A small image classifier, trained from scratch: batches of 64, 19.4 epochs.
Rows from block 2 of a small image classifier, named by matrix and row number. Rows with one number belong to one neuron. Each number is 128 + 32 x the weight over its row's rms, rounded and kept within 0 to 255. All counts start at 0. Numbers have three digits each.
After each neuron's rows are labels from the 100 images, of 14976, where the neuron reaches its highest value: "strongest on" is what is common among them. Only what is clearly more common there than usual is listed. The data: stained colorectal tissue patches (NCT-CRC-HE-100K).
# fc1: MLP up (model.blocks.2.mlp.fc1.weight, 768x192), inputs 0-95
# fc2: MLP down (model.blocks.2.mlp.fc2.weight, 192x768, transposed), outputs 0-95

fc1.0:171056134159098119104119132075127075200120157148095119139152139180102114129132085146139141181108186145157095112141099131169143127177109133088087091088158099181074152148151150167165099111109066140152138172101079115165137176096135119144139126119176157101135097096116082078194131154164136127
fc2.0:182126139143132136114054084076168095107152089103151131119134138100136100113055154136079116110120150085089102060139128158091129119099129140079097133083128138141133151124115145152130164144104128108146131074100128150134096157131126179107076187142117146144098087170117115135121138117133159145
strongest on: tissue: adipose tissue

fc1.84:158163124112081139192103143164070128138135180180128098169139144158103153159098136134112136071152105159077200150182125141136132160208086074177164136122078145127143170174137152158118126071093088115137062120088160113151106126154193083141067132053084126146171168123146165172110160151154113087
fc2.84:131088108104159045142113108097118143142176129104137116086159063119160096089091135062104123130088134117174132137129113130083158194125138157084139099109154123125205089108152129142108120142153094137125167107129172130149165105123137124111134124119157169119071129185130137119180178067174112099
strongest on: tissue: cancer-associated stroma

fc1.736:177074144151134122163145095140121134097127118155168195127110192165119141147127107097129116121169143129197152177045077117102163124192115104128125121135143145100094053117130113105166107128094084145174119145092170113126131120101118188146147173128131084149183062086095148122167143107109119155
fc2.736:099085193173071121138173108156107132135138123137112136178129109157146105136106156088090124120156119138159149086142129103084122161095137082152130149111134092140173155110113094088129109112122133100125152130065123102051148133112120097189136156136136161160088167131124094073075142092147215104
strongest on: tissue: adipose tissue

fc1.23:149126108196085163158141086142161130150137151145156155124155165102132145150143104162106164092076179138179118144094113103129166126167145181131143176128114162099104165136125105116177064117108110145149090095112074067115110115162093112191177164105179133139116123151104127152128057062096165121
fc2.23:135071143071104116139128118101109168098148119093139136143145158114081152133123086069083101107118200113123128121114161135128119130082151127099130066170149128132143081118123140118117159157155118123122113132096135099155171120147101140112117090171126152084173145156115138116122110154125067083
strongest on: tissue: debris

fc1.553:112182121137134131069122177081101086113122142127131144088116104078168161163160062165130052111157120126114143156126095103107145127120113104104088127123093136099081117058146187134181135104124166080124142063094146151214130114116136082119142105137141179130098157117110119126153172155140086091
fc2.553:140131112136120127142166103176120125087111072099091181095128022146182140125086142166116135107133184079102178133106108164132136153085179130093098167109069172107105119171133164115143146158138172069125186108112110118097121175096102103100126062148139053101183113117150144105100138111136115145
strongest on: tissue: smooth muscle

fc1.493:075108122154089197143106134122155143109120121111108121111128120119170135178137125129137162134113077162139106087115149096099122143181103131123182103170112125120060127122153146143194119127144121066095106150097114089155104144138116158096085164138102115115121105148164190158117081091101171109
fc2.493:130122124147109103113121077104112143135100127108136058116191093142063131123166108172103110179059123119125100121147150137105130153114116130111107068218152147128140078128126105150131172120061141110068131103155147152113094112085169116094103151150148107129078169136123119113113057152173093151
strongest on: tissue: normal colon mucosa; tissue: lymphocytes

fc1.760:154145100174109148173138138113135103057158090165104148125071152165115130134139154097103118106119063135139152132124082094122092133143160153148122146114147113117095127158107155143085205169102117039106171163096114165162118128069131152127132170093120128165156103066164103135125177168150125091
fc2.760:072114183091155101110146142098137118155197146188148131143099136146102122045169067163169102094143090080140118127077192088134142153132115145083077137153145143113148134132125071149118091114156158148103127120126138138125060138122153116095150172145144123140083163180131191143085100166197097161
strongest on: tissue: cancer-associated stroma

fc1.265:146186150119128096088123156140103110121139077144108106110199136152144093138112118087153153051152122196129142101102088162135189088095117117108140128138084117150102172112148130107160171154131150109119098155049100180100160170118123115138158113121182165129117114107137133111082133121131125177
fc2.265:091110140126143078163097086130144164097139132111158138107106105121135130099159088153076149130175150183096162117187120139104140098118131070123193136148084195200126143107136153102162148153085171095112144118166130184164082102136099162144126117123121157110104138126165101134210125135185076109
strongest on: tissue: debris

fc1.186:121104117118106130075091172117067138116149178172144144101148169132159146099131148160141103141115098102096124097138096104052114117139109140181104114198180066118119143080151107144100182107151190133153142151069144106154124062126108177133119125143055137175102105144134114101214137122094156106
fc2.186:129108128139165152111093105155144099187098154145136105117101092133173060150199122125179091140099144047141148135144108145144152155103166080115126156083157143150115096104107132103147129129129189108106182110086110096098149121113141118108067099148119155129067057108153141182134109120120153125
strongest on: tissue: smooth muscle

fc1.44:156138124121123143102108179102202115152068120141145130189112157176110126148162109144149105124084082086077051054125086117111116176115176158151140140120091144193147154109054142145190167187090110128159109188086125100141220115164136119143136200124143155097113125131115133157107136133126116133
fc2.44:102167118161162049133102159085160145092065151136158130115162145180140185087077100173147131113119167141181125111130113177119113128124150143087109165154134055139140139130146104174145131144072063158133181128184073112181098176069123138191118114104151169124140188102095147156131175143197131163
strongest on: tissue: smooth muscle

fc1.39:130140165162157137115128133102108112095176095104099094181129139156112108155106080118121122127128141108133095123113156212137138117108199113108115126139133104126135093114144163106155118191104150163141110109110081181057112108103120153146110168142137154091094149097122055086214096166119141074
fc2.39:086075139150095142150121114126061085115156111111133095112144122173145124075164117120130131142180187095127114097067137119158137145125105096154127139133111122141133157119099102094133091127156190185195129099116121087098156188115084105160086144115081133100156144101107155141135128137133169150
strongest on: tissue: normal colon mucosa; tissue: mucus

fc1.420:080111085117120054093130190107108119121108141135070082106147123172153120166146163155162149100189114162196135151091117130104146144164110141124080101111104175118129099150076117198110183108071118126068105165183119139111091100155112101173159147133120106116145133105119111180162120143098178101
fc2.420:136090086140141132138087093131140168107123128165113063161080097159174094108148145155082184164174059177113131114106127100161111113080152179095132122135156159171131140109099159140120133202078150148146186116101135132162140162169145137143090101133166165112115129164102195163094082140066135107
strongest on: tissue: adipose tissue

fc1.201:105084134136144179110184156096178193099141105133193096181122108160121140140110171185157158138151127099120156098141045111067082124089132112152148113143139141173125155189060153145119102173078097130180113092074140138131134115177100146173124153115238152119120112094147145108105063108133110133
fc2.201:128169166212109113120141174149086137125110182119086127146133140120067053094113175058121124097106146164145106136154109157116099083196124140111121132098109113135121119083149158147137155094063072102194070118123160117165118183026100125155132112101140111113143156207105128093149142164118077113
strongest on: tissue: normal colon mucosa

fc1.40:141187132142072146073172142124202129199081117107104117123128155152109147137157127151081156114098206131172075149096126172111124121204138143153102153111142146144130080187185094102115142136160084075140094088125109110201109124111119085115135098122145179090116118131110113143154156091107128103
fc2.40:155148089078128188112162181118087066165133165126139134170102186097160113130132077124098183097095169132119132138150095084220056119117189158127117132137102126089102134179164129156106119062139189154137167091100150109091112187156148089152156135170130129113138172125138085123047130047114157132
strongest on: tissue: debris

fc1.604:211119102126141117156116140147125157165161182093140129101139166119098105119106178133113066143150101118149126095087114127169102121095137157101109176099112153090172131176163133084102123085148109127099169153118105104160100151103102085137196130128143113145093127093086125127073123137147144131
fc2.604:171133113143102189170151145094080138190149103148187112101098162092114127105126137080190167132150125088112138143140163143070140159080112147106141123155112096157129130115126159106143143104148101147201124113093089114165103137131189082132122080146133147147099145124099156172121110088084141103
strongest on: tissue: tumour epithelium

fc1.104:157183129127139150104157146142134148056149080120099108115103139165155165125135152080142158097129158142108114142166101139183111121150109163121152188149188115113157140141133095174086124056144033119114122055060101099148150141132138130102135117108144145199162129091192116122103159165169100166
fc2.104:177142176166103114158094110129133114175169146145102142113079127102168187165132102093061158090174123156161134167082071093156159169092174125152186096113130095141148161147168147043144139160128167164103165107129128143148085146122145213137130136090097126109160135153129170109118106091067133157
strongest on: tissue: cancer-associated stroma

fc1.571:018113174129125115119128155125142127106142136149134120118162149101154053160109088120076217142152167154136081070104121142145073105097119118169109096122120160145186144147092135109109141130166148086099104131114104149136096142113207105127163124147170143143157159138082052111165101115099125119
fc2.571:102138118159162193115168080091125145064144154137140127138180135162097115161156096117162176128093138144120136121123144035141098112157158162080107127114137112167115079123125179118176201133079116109116150118149171117151177118139199093179120137095092152157125166100136126151196137160121141121
strongest on: tissue: adipose tissue

fc1.11:036143127112155069125130115142114069074120128062151133115145116143163127140140095065194164107152117082110105132112115135117179077171117118158076168113169138155099136208141134113180087090113115116086126069140082120114125126201105137178149124083108184144170114112074132127141061126146154161
fc2.11:167180117137117078139097128103186113096171158118141149170107107121111147191121154217132124119124155154093104112145084117130142132112171206094114155122045151137113111152124141141092115143106076115114106178120097159042129119135140143097138147105120108067092122138154119110160064109108064117
strongest on: tissue: normal colon mucosa

fc1.453:157094096156129146167112117111118174139093153114143121144132131185158166124131080167108187145066158135154159092085094157115123107234104156123136133162139091157141159096109125139106106129152110049126125150150163175167125108164103176098118142144110159084163115122101080109085187087170120168
fc2.453:122118103137105152125150148202145151180098067191097104123148107183128152204114119189123092137135089136146125170118100125155119168085115080110155109177126124179095135142139122158141074150145116162170071123163161056163107141083173152112097162140127183147059091138135136148090146118089186086
strongest on: tissue: smooth muscle; tissue: debris

fc1.73:142116167128117096153140090115148135120142083114182131115148081156134106125092121154101097101123131147124118107145108133133154210072131147074174132136154139110151102082139129084121055166156084137090123117118140178092183161081101111077123190163097132096175135166157161151153065116111087081
fc2.73:140097150113106084143120112132170095152119123149155142115142102093099077144115141113073143168115091149111097102122079125140125144157153110141123063121116160158091107088129117145151145116125097214140037166146134104103094199076115166135170100111105118151123125124118116085123156131193063119
strongest on: tissue: normal colon mucosa

fc1.366:121190148153185189092112159098105066125123126116125206113117098108180179101201158212103090128128120125104151149147146124148133118155132092149093176169106115130035137143151197192150129127137127154119119066112148155160155147122104128095158118137166168135146103102114108115107180097132124155
fc2.366:147186149148086158127137158166124133122168159118161184127137097169144084152123033165084101154148168132105165108143121120181143192099169099129120070153150105102126185125130155122096103097111130158116186152137105108142139196117143155121154067134142084100154118171144120177139154111118156127
strongest on: tissue: debris

fc1.224:138125100172103122118150161231165152060111151086160091081169133157101157116113108121156171117096147052152132127149130157114128119172095142094170183122129173151139158125134133174128138104113176163101136074085074154122172097102098160110127038095168128101167154095154145130130075139102153128
fc2.224:161138075108074095144186182094116114115102111067164172126128081078162133082133145099167115134101150128132153163208123126121134101149124163117127160148137159161163162114117165145105184112113057084164104091165063091160116126175124145110129159126161151121171192137183121128081166126165135138
strongest on: tissue: normal colon mucosa

fc1.685:131124141135148109148103182178193143063079117102122101154136184126173125168142119127091126128166147140126117077143097150168109102133123103094101147123129079050169100096119161166154066106089154162147077107073113127083117146181107090078123141117159121125140128136126081079151148159095075128
fc2.685:135131123140114096167098101135134166065146174144146130092135108147125112125089143121146092158134134125124089157162154089146137169126112124123141123130116109218135141115079139090175157136143133118101116092154097112109175137145111156129178132168143131133184105135133128141063042128147176116
strongest on: tissue: mucus; tissue: normal colon mucosa

fc1.214:109133126129076155128083149167106113096104078100105091164162141146108091129150111127155151100095030109099148129108124116125123126131117134100110160157078084109116180144123114137134160121134145096197110127160108087127174149133125164075218105109140094090172051087120129154125148154141137156
fc2.214:088176101061134031125089171107126174144123123200174117112124117171139143115114108164130170108173106149157110129102106178140158148121093122144110158131160130109165148151162137157122108140090148127090164159108121115127091110054139164143093171091196132148170115173147136158148095157092054145
strongest on: tissue: tumour epithelium

fc1.357:133191125136145190105105182100150070125111154085179107147124095123079110129168078061114086148102122125132098119139126096155117187087077120080142090117091120126119124079134116075108129134190178067143163115148108102084145125123156113158142090098164135146087165123154150124148099133131057143
fc2.357:167115179143150087092207155189115139087130143193154141126154062175181130091098140109101117111137140136112098152133092096160149129156121139184134143098116140095131150191180121099052117125135092110122110135130128124136124166104168128153090107127134148160109105087114108119085157125143161079
strongest on: tissue: smooth muscle; tissue: mucus

fc1.557:095124171098090118103115091135142117081114166087156108151129153210135154178130095097171131092120076136150071049117093143165132096120168053106125096173176126151151124097130135067155129131115148096116115156099101110098120127168147162132079108115147170092109108144139109151142104160131130148
fc2.557:162157099132135102110132151109114125137143144110175144183125098153182107133087125134121141134107106121061149066095104116103106132150104147105056181077145150132143123149152130130111103148158144101134116176168193158050230100168170178148101116105115067155087156164154111099094122121145083161
strongest on: tissue: adipose tissue

fc1.67:122172125171178116115113185103118197138123110071099116096116106134094131137117149132091137148118148113126127199118177089122150097145185098155144152161110140125165121117182185096074063160071175152135079068091123119119052131129135169133155104172099171190161111116101055132150118130183136163
fc2.67:090062140145066156125138139121137100156114147086098174137142109199144133116137135158141144072073106073086123094066068129125134180121146134145201118134169131166141123129110160162097214137133092078156108166094140148154146065136112158092151150168132127157116155165137107197144102138069168132
strongest on: tissue: normal colon mucosa; tissue: cancer-associated stroma