Rows from block 9 of a small image classifier, named by matrix and row number. Rows with one number belong to one neuron. Each number is 128 + 24 x the weight over its row's rms, rounded and kept within 0 to 255. All counts start at 0. Numbers have three digits each.
After each neuron's rows are labels from the 100 images, of 14976, where the neuron reaches its highest value: "responds to" is what is common among them. Only what is clearly more common there than usual is listed. The data: stained colorectal tissue patches (NCT-CRC-HE-100K).
# fc1: MLP up (model.blocks.9.mlp.fc1.weight, 768x192), inputs 0-191
# fc2: MLP down (model.blocks.9.mlp.fc2.weight, 192x768, transposed), outputs 0-191

fc1.181:115137171144133173115094102105105138124128199141157127120105151129151110149089103104124146120133121157132174122115121111137122149120076134066146116121113106093121165136108119095107178121111128115153146133139083148098124142121114151134147146135134151153086116112139136135144121102092132186131188096148114120123128098087127120125155113179119125134143138173172100140125123122117147142118134104127123109072117159115113175153125165123086137158117134142123134096105139170123165118141157129123134127107055106112131115095138122158165129115158118123112123136121152159083167127153139168
fc2.181:160143087131133136135140212140134133115148115142143103132146130120121115122127110101074176130103126078148142120120115153129133130128132139138146120134193132187130125148078163126113135120108127114123116120175076141111117148150127111139156105117136169150097118114127152111154132134143102150124144120170161118185139134102139127133182071107114125110124121130105109164121151081177122123121103142115123117126112192140093124133130134068151110117131121150113068121153141149131142105186115104118150122115166122125169147151152124179149154120144115165155129109145143118096123141120118124
responds to: tissue: cancer-associated stroma

fc1.73:094166134074129123101131115101137145071158158135128128123107130146109179159140111115123141127117113106089151156143125148165088076133094126176118155135119139122165167133130157172143137123105114111108134127159139112138074103111120100147104132085109090170134105122126104115107143125132124117159106103148150102118134140142122100133117128120142169141115097141119078146115152138111129145161056119159150154120132160145098138125137111122107120136109172120156132128154173166164131133091107075159109156086131088059102133141144106136116141106127162131134111153125146126118119124154168117
fc2.73:140115143163117085140149139125108152130124137166138135113115124119097119148173120145149130182164145110096102137117114141120168107132132145136065122125164124158106131102134097139139095126145153165153127131126091158095092142156116130101111109126103130133127169138137112142092103176150099131128108108117112158126075161096103130105159078172121158144099131152136134118099130114127105167134149144115159145099145139170131136084125134113113144125151088156112115117077128116144156105107082145100141157133137136094113103164092059087147151150152145137162096112129104122094117150162154151
responds to: tissue: tumour epithelium

fc1.455:101140126097141105122126130162095133116085179138124090142180092084147108144141151116150109149114090135097135149125118136127141124108116102119121141103134102119105147136100159130090111153122123072113108155148073164142158150135078140169099123131082117124119111106111164109102133166111107165151088146184136181138123145098146124096152153117135185123153088113131161142153141165115150124109126141132119113109137145133108113174145180157152114142107127125111137132074156118126147154124093106143114117148150119105152102097117138103096132130127094133138179125116157126101128163162126149
fc2.455:110141094091136128130158152121111088146087147122159140139128130110135117135103163099130110127121123128181107145127150122148121107116149124129147130110098164126133127157104133110116131128126112116093116168100194135131160129139135163098120093170121121082119121121125130140161133165160156107104118153127145123154129144133143129130167133093140149183157070138122095160156166140100093145120120141138091143057089122122158122102138124090167178121100121130171119111095113131124119140116101117108119190118150139135121128136183124092147155135095092107139119131155156156154073162165126133
responds to: tissue: smooth muscle

fc1.250:124145155102142148132115125120110132149124140144122103110084122097107139142152101092125121168102133172143061156108144138126096076107131110197124162117155148107152106099134166124079106107118136156134141107112165140139156132160146144135141145133107163109100136105114105164136111108141141172149150144141127149127131093152102155104163149093090143121117124100154149151104087153129114100179119097138192141146101173127178104146117157082122107137113108139145124110141108150103141102134132099135131083163109099134141078143104128133124140139116121078129130150181127104116149127141127135
fc2.250:069097124134110124128174092176128148081125079148127161145126164101150171141122102128113131081163113169158101157124147148108132150108135112146120121159114152124137135113118129094125133103148116139115141127153104128097164125120120151135128098105122146130176134122125114125170110112118140056136149104136154138108114161109129136123153139110169143129152100184116099109162129120072108170108139127189116173126133073149113123144156124093143129136145123109099125122150092139065122100094099152158146112148110136122088167136126106122124154164130137097142141100138121102125126153102122153
responds to: tissue: tumour epithelium; tissue: smooth muscle

fc1.184:084171162122137089125127113136165118120108130101133118166090153122108147122133116122118152148124166133143113162103154115131128132115141121161131130119152153081200133073165106115073125144100123106161093102140143113118165155129109100151107129133073156138162116131129147128165168104122114166133150118109135151101130130156089135111113116100147132150135139129147129119153037105111148102127113127112140131141141156144118132137131128123088124151119090097132173154135161152111106180143116105108130140129108135113174110124116117139130189133156104084095167138108090138138123148115087115
fc2.184:154085127123147149156110115149114170097199170140074123101125154107114127140143130142103130071155101119090106106148150149098120114103117122166162137150108121155121118104154160101098132117132155128165114110169111127133145171123109124157140099158089163104129166140098120142103139137132105143114123110117161153130138109140082141074112127157148148131138203081108106123146115128111120147140134149117144148122145117093121112105153135171105123130132149113123142100193131122156116176125136118132158118095123135143091180126156153118098111142108150124095158106165123126105129102112148112
responds to: tissue: tumour epithelium

fc1.16:122105113107102146124086124167127076152109106095127142133170143117110094085128114151148112113133120186124162111170161130118133134118095117109107109119114128137144124101163150154138079131093074121147132127087123118100147095134059137136117133098120158139131146136109138108110117120150141097133111140154096139137124100089179129167069113147078132138143121129114138158118169093104108144114138163147127102105138149143166151134122160157153145145133061140096136111127139146120122138136146134136120121133138111127138119133146189151122062123155122091174166132131147137136139162165140146
fc2.16:149095081147116120115137149129078162133117142140122122140112105144159083122081138105197143101101096128143121179131151159121095099144144104129153140130147067126146133114096135137142111067102116131107153157102122139101114155144116127151143129101085178164127112149134136151128166158122075143118111135115146124149150147124145122117133104113142123149130123135122123102170110121115155148103163128142176158140116169123150134152110122141169114132122145138141127133047131090142146115130130124107107124122119124122125158136107090140183106150177114129143151169135077128167097157093123143
responds to: tissue: normal colon mucosa

fc1.493:111153146127111127117136125116113167125083177166161129092111175138119168127121126097133173140118136145155137126131103153108107126134119088144124065113128096155106127078125123138123138147124115136151096083086087122113127116116115124105154105137171120146153182099141129132126146141119135146104139140124117153144146147113103140155151151141142148139139109100148113089132128169144099146190155097104114078099081120121128145121131162101137174093093165183121104151145166117147130146145115095107130111154096067114168093144134098186144144130149126125126098126123155129140115115112145136
fc2.493:092126149161073125129130122123100121113060122136145113128146126144084121155088123157098145121151110152126079141161103131121145111124136136153128142134137108142123118100147122114130153123137120134119132084152086140107149137168076126152135129170114136142122124150133143139154119141099126106142108134111139125135109123107167161081120155100141111118147176157066149122112110113108130152157113127107142164147077170139133123097111137112160170092082086115177132132176159124112099116091157118127127130137159126084126161066127147135125146110158142127101140135130096191117145161125082115
responds to: tissue: cancer-associated stroma

fc1.433:075099118126113168124097081139087131124162117108124111140119113157156161115131141150126108115134167136145125105143163147140144127097123121162134049091136100106084110126161088144092142182157161140116154120066132121115127123093063154164132126082106124146135152129113142113125083136141147127142114124152119147084176134092124118137149093144146114140131121154148127085120135143130111151105105091145142169132102120136115132077129131101121121132117145106126171155115097138131144151121125178140110148117119145120135100080111159149132135142160136138135168126160154096082106147146128116
fc2.433:185099120140161135132139138138084155132114152158114136108110134097143153149119120110109106133110104133138142127124091118173133113110124114130141160153085084109157165133173138152164133118116089116102142097104146165151071101137167131135129147112099133109095094122138086091150142106199107128105134142160128061127122093186133129108122160146125152126123099128103174165104119109132147106120149126124113172105148098112145144104118129137129112119127144117078110136119124136166148099170095137107132153128094137141136151116171125165137141137077079113162115084113123137112114138142130120
responds to: tissue: tumour epithelium

fc1.559:158132096152100069125094112131194118124118153103131078080134167167065104111135135156105138134128158116180130134111149120122132125130113142156159095097175102122160151140163127164149125069136133158134135157090102121137139114122158139147147147132120148134130106118095151096093112122140119176134121114140147134182125095153106158124121146091112129133149133128121130167106124123101113141108161106144090100187141166148120157150098132144117109143146116127131154139129086119103100149139130101115150126114173159112125112083117137093120170097113108084122094133138132134122152134147110112
fc2.559:156082142118141138130120179112116125123136165126086159142145120137121119130150130149108078126119145148132050129118135137113161152124128136125097130158108190182150050147093118104058128132133116110144106147166148107147115113133161100162119168176116123109137139135133134111101126122142137127117120141169109150100117151179120097088102139122147152109114105173125112138171108150121099134134142129118088156091124125133113145103178118126131117142143128125118114154088121087125188103115178150147153134140152104127102111183127132142135157153111114114136151110137122129125146111135138141
responds to: tissue: tumour epithelium; tissue: mucus

fc1.447:113109167123140091152154107149163175107124149150144104173091144191138109148123137106124123120145113108127136131136127144104188139122172121132137113119116108141163116065123111152136122095143110147121088095118151137125127113154094116114167121127141157161144167101069097089156120082115093143095126106087135097120132130178097128139160140152159108134141107096103133141128132092125148090113154102125116094139124125150175110078120099142111096138161120125137145159111158109140099133136142096147097129106130166108128111144127147204118134116167127170150129142119121129101135123125119157
fc2.447:137121157141099113126107156145105133095164171142142090181084116140125122121105120169119071149142152134147100129094117113121153144106129103139103118144083112113125118111151124155089139101132148174125138119142116085112092147152116135145120222139156138154121156114128104116145157112109127084147111103122139105127101093141120102153147145142135170136120132112135143120095097149169168093071129128108136127117142119106121098109122124165164160138107099152135127118131161118131101135137142181137099112133147122104108145099127135106113108136148141163072158131095156122120109113201139099
responds to: tissue: cancer-associated stroma

fc1.426:130080102130129129088116139114163158124108143138123167154109130142148174123141134124178126121107109097072169126109131129107143129131121089103133153149165095171098129117113142148076161126142120143157160117139135098109098139102128171134188123147135145163181105179141104103145123139114123173151126079133115090138140155115118190139115150174119156111144140084103121139166143155132126133101069111123112126121135128089139137144125141132106128152093109116140088138111132138176118155138111124134088132140109119133142126104082155098138141078155146115140128104154137143150156125113168147
fc2.426:083220154155125094105160144194134132129104124155133105114148171096151143111136105183103131156134146130123150151090103082152149151133135123111137125146126122091085112127134138141109143171171166146044143136173168150159131124134116115102119126151163127117148118142135127131173113131116107097178130116092161142149111098132122092131117127121106116122135156130131145132092106143100141156096138148076144143140139171115116145149107118138118119152125139161117071137114135146138128124091100089132127123121140148154165112148099121129116155146117120098108118102117138159134142153110133127
responds to: tissue: cancer-associated stroma

fc1.72:124102111128114102150178125131133110101138107166101142163128134151143110128123085111143168156139150158089153180125139143139112094162131159088136107168112127088082130139151145128118095108150127098100139145083169143166133125165139134140140153102140092138106134101117128114085106161131133139121116130105105131119117154140127113151142109127100131135155122163130140097129151175142114096107122119141125105094134152151126138150138158095135065089074092103144121106112076105097127152148112114131152131150187063106134140134169148169148117115119124094150117107170139111147141100126114096
fc2.72:120156144151159165152096113113145123124135086111093116128082131135108138131094097139125158139103126147133149123116105104149123141116123126149156140122144138111146131169121141100116118150165103147111061178113162154156155154156109139124126139135139152145116137122114129132089131111141120119108132127103081152080066087120096142131167090141142070147123168071093159155140154126107121073117110122104134115133171097109121124111097118109150167169125158104133155145153116152128174135160138162130111112133105144144075144105144116123088105163153177100126153134131104122135126100126094116
responds to: tissue: adipose tissue

fc1.52:134110130112146116099113120131119159136120136107118162123082095147093153099118157115110144080138109145136089139105080096098184146154196136182076092109134137113127125143091119148126159144136170093130142123170190115130151136086130153125148145151140147156148131159114111139134069119116136121114152148133147125115154129158136095114170141122118130121144139106149099085148143141111158090078130070139116137123091099097152133146152135149162120161125081131122157106101110105114106150099107151124141132132119141138157078144134117103168157149122107127155103097107128138122148117119125127
fc2.52:136160130078154093125113123127149121108145103126130097110140147085129108088143120166140151090077081178090107155096115161139115154104132159110092150126073093151147161095102127098113127089131127133104111152162131106139096170109155182140129143134096123090103094103098106105107138115130128156138131124125089136122134154115145154097136083144103123115143145063138151138124112114140080121107127136145086160109194111144129128100155130160103119084124136092139094140149133168140109136119121138175132125113097150131088141181123142145130141129113107115128125132136143119114106121150120124
responds to: tissue: adipose tissue

fc1.704:119134171107099141083113113106116158092107172155127092141140173150104162125144090105125177150147136158189124096147114137116139120168151108113122140161116087137111156104133085144122150087137103145124070108131127121138102144119137103094159132102155130148107157111089087099128146123163129130131170130125102150136122128111101160105164187136143147138161086127122120122098138089095131126151107130116129097095100114123129126101114122119115129095109141176111150129141137096149117133094154142109160126164085139125195130098115113144133127128139095160105100077137116122097125132131120157
fc2.704:126123157160149117123123150156169148070122160124126119133152076153093110150129119162099097136147130163118117111098117130132145113091108084154123158138096130140162132123135151142094111142118189143133137063121078123124110199120117124145119103155126165109100143065107133109125144096131134117113126087134108142143118119100184138100152110105133102139107136112106147099121106128157175125167105150118118119100090161150108109146144149073136133054126109156135104147127149108141123133128102124118128164122191117115094116127140136118135113130123171137143121138141148112098106127132142104
responds to: tissue: cancer-associated stroma

fc1.142:137119113120137122131113082130137109111135162111143114134121142110160153139125091144174114165172135178096112108104163159072095143186149143096094086158119157096192078143145131147158138123144113092134114170091065140111126142094136140105110130123138159096152124126098167172152157094133101141106164096174103150110146116143108114131081164096089139128143148143157135144107153135146130140095122089117101130125118180139163136141142163129166120109130119133120116141119128129155129150114112108120143133127134132106092141101127113141104092114125119155156131144090098146138128107113140129
fc2.142:117151139119156130143123154119102108151117151124106152124123159130085170114125136124130104123096136127143120097085128137083139134091126150133126154136125077113098130128128142145153140139123157101174137155100066109118140119089175138165105110165119146163134158082130106125136116162141125183131145118106126146141161165136077140133099084132111120129135158114121153105147165150121156122156122125118169123140094137109122142134144129060173110110095174148144108123145101095133121080113161108090184130118133122115134155120119116134073160156121137136082153187102125152150106115136148123
responds to: tissue: normal colon mucosa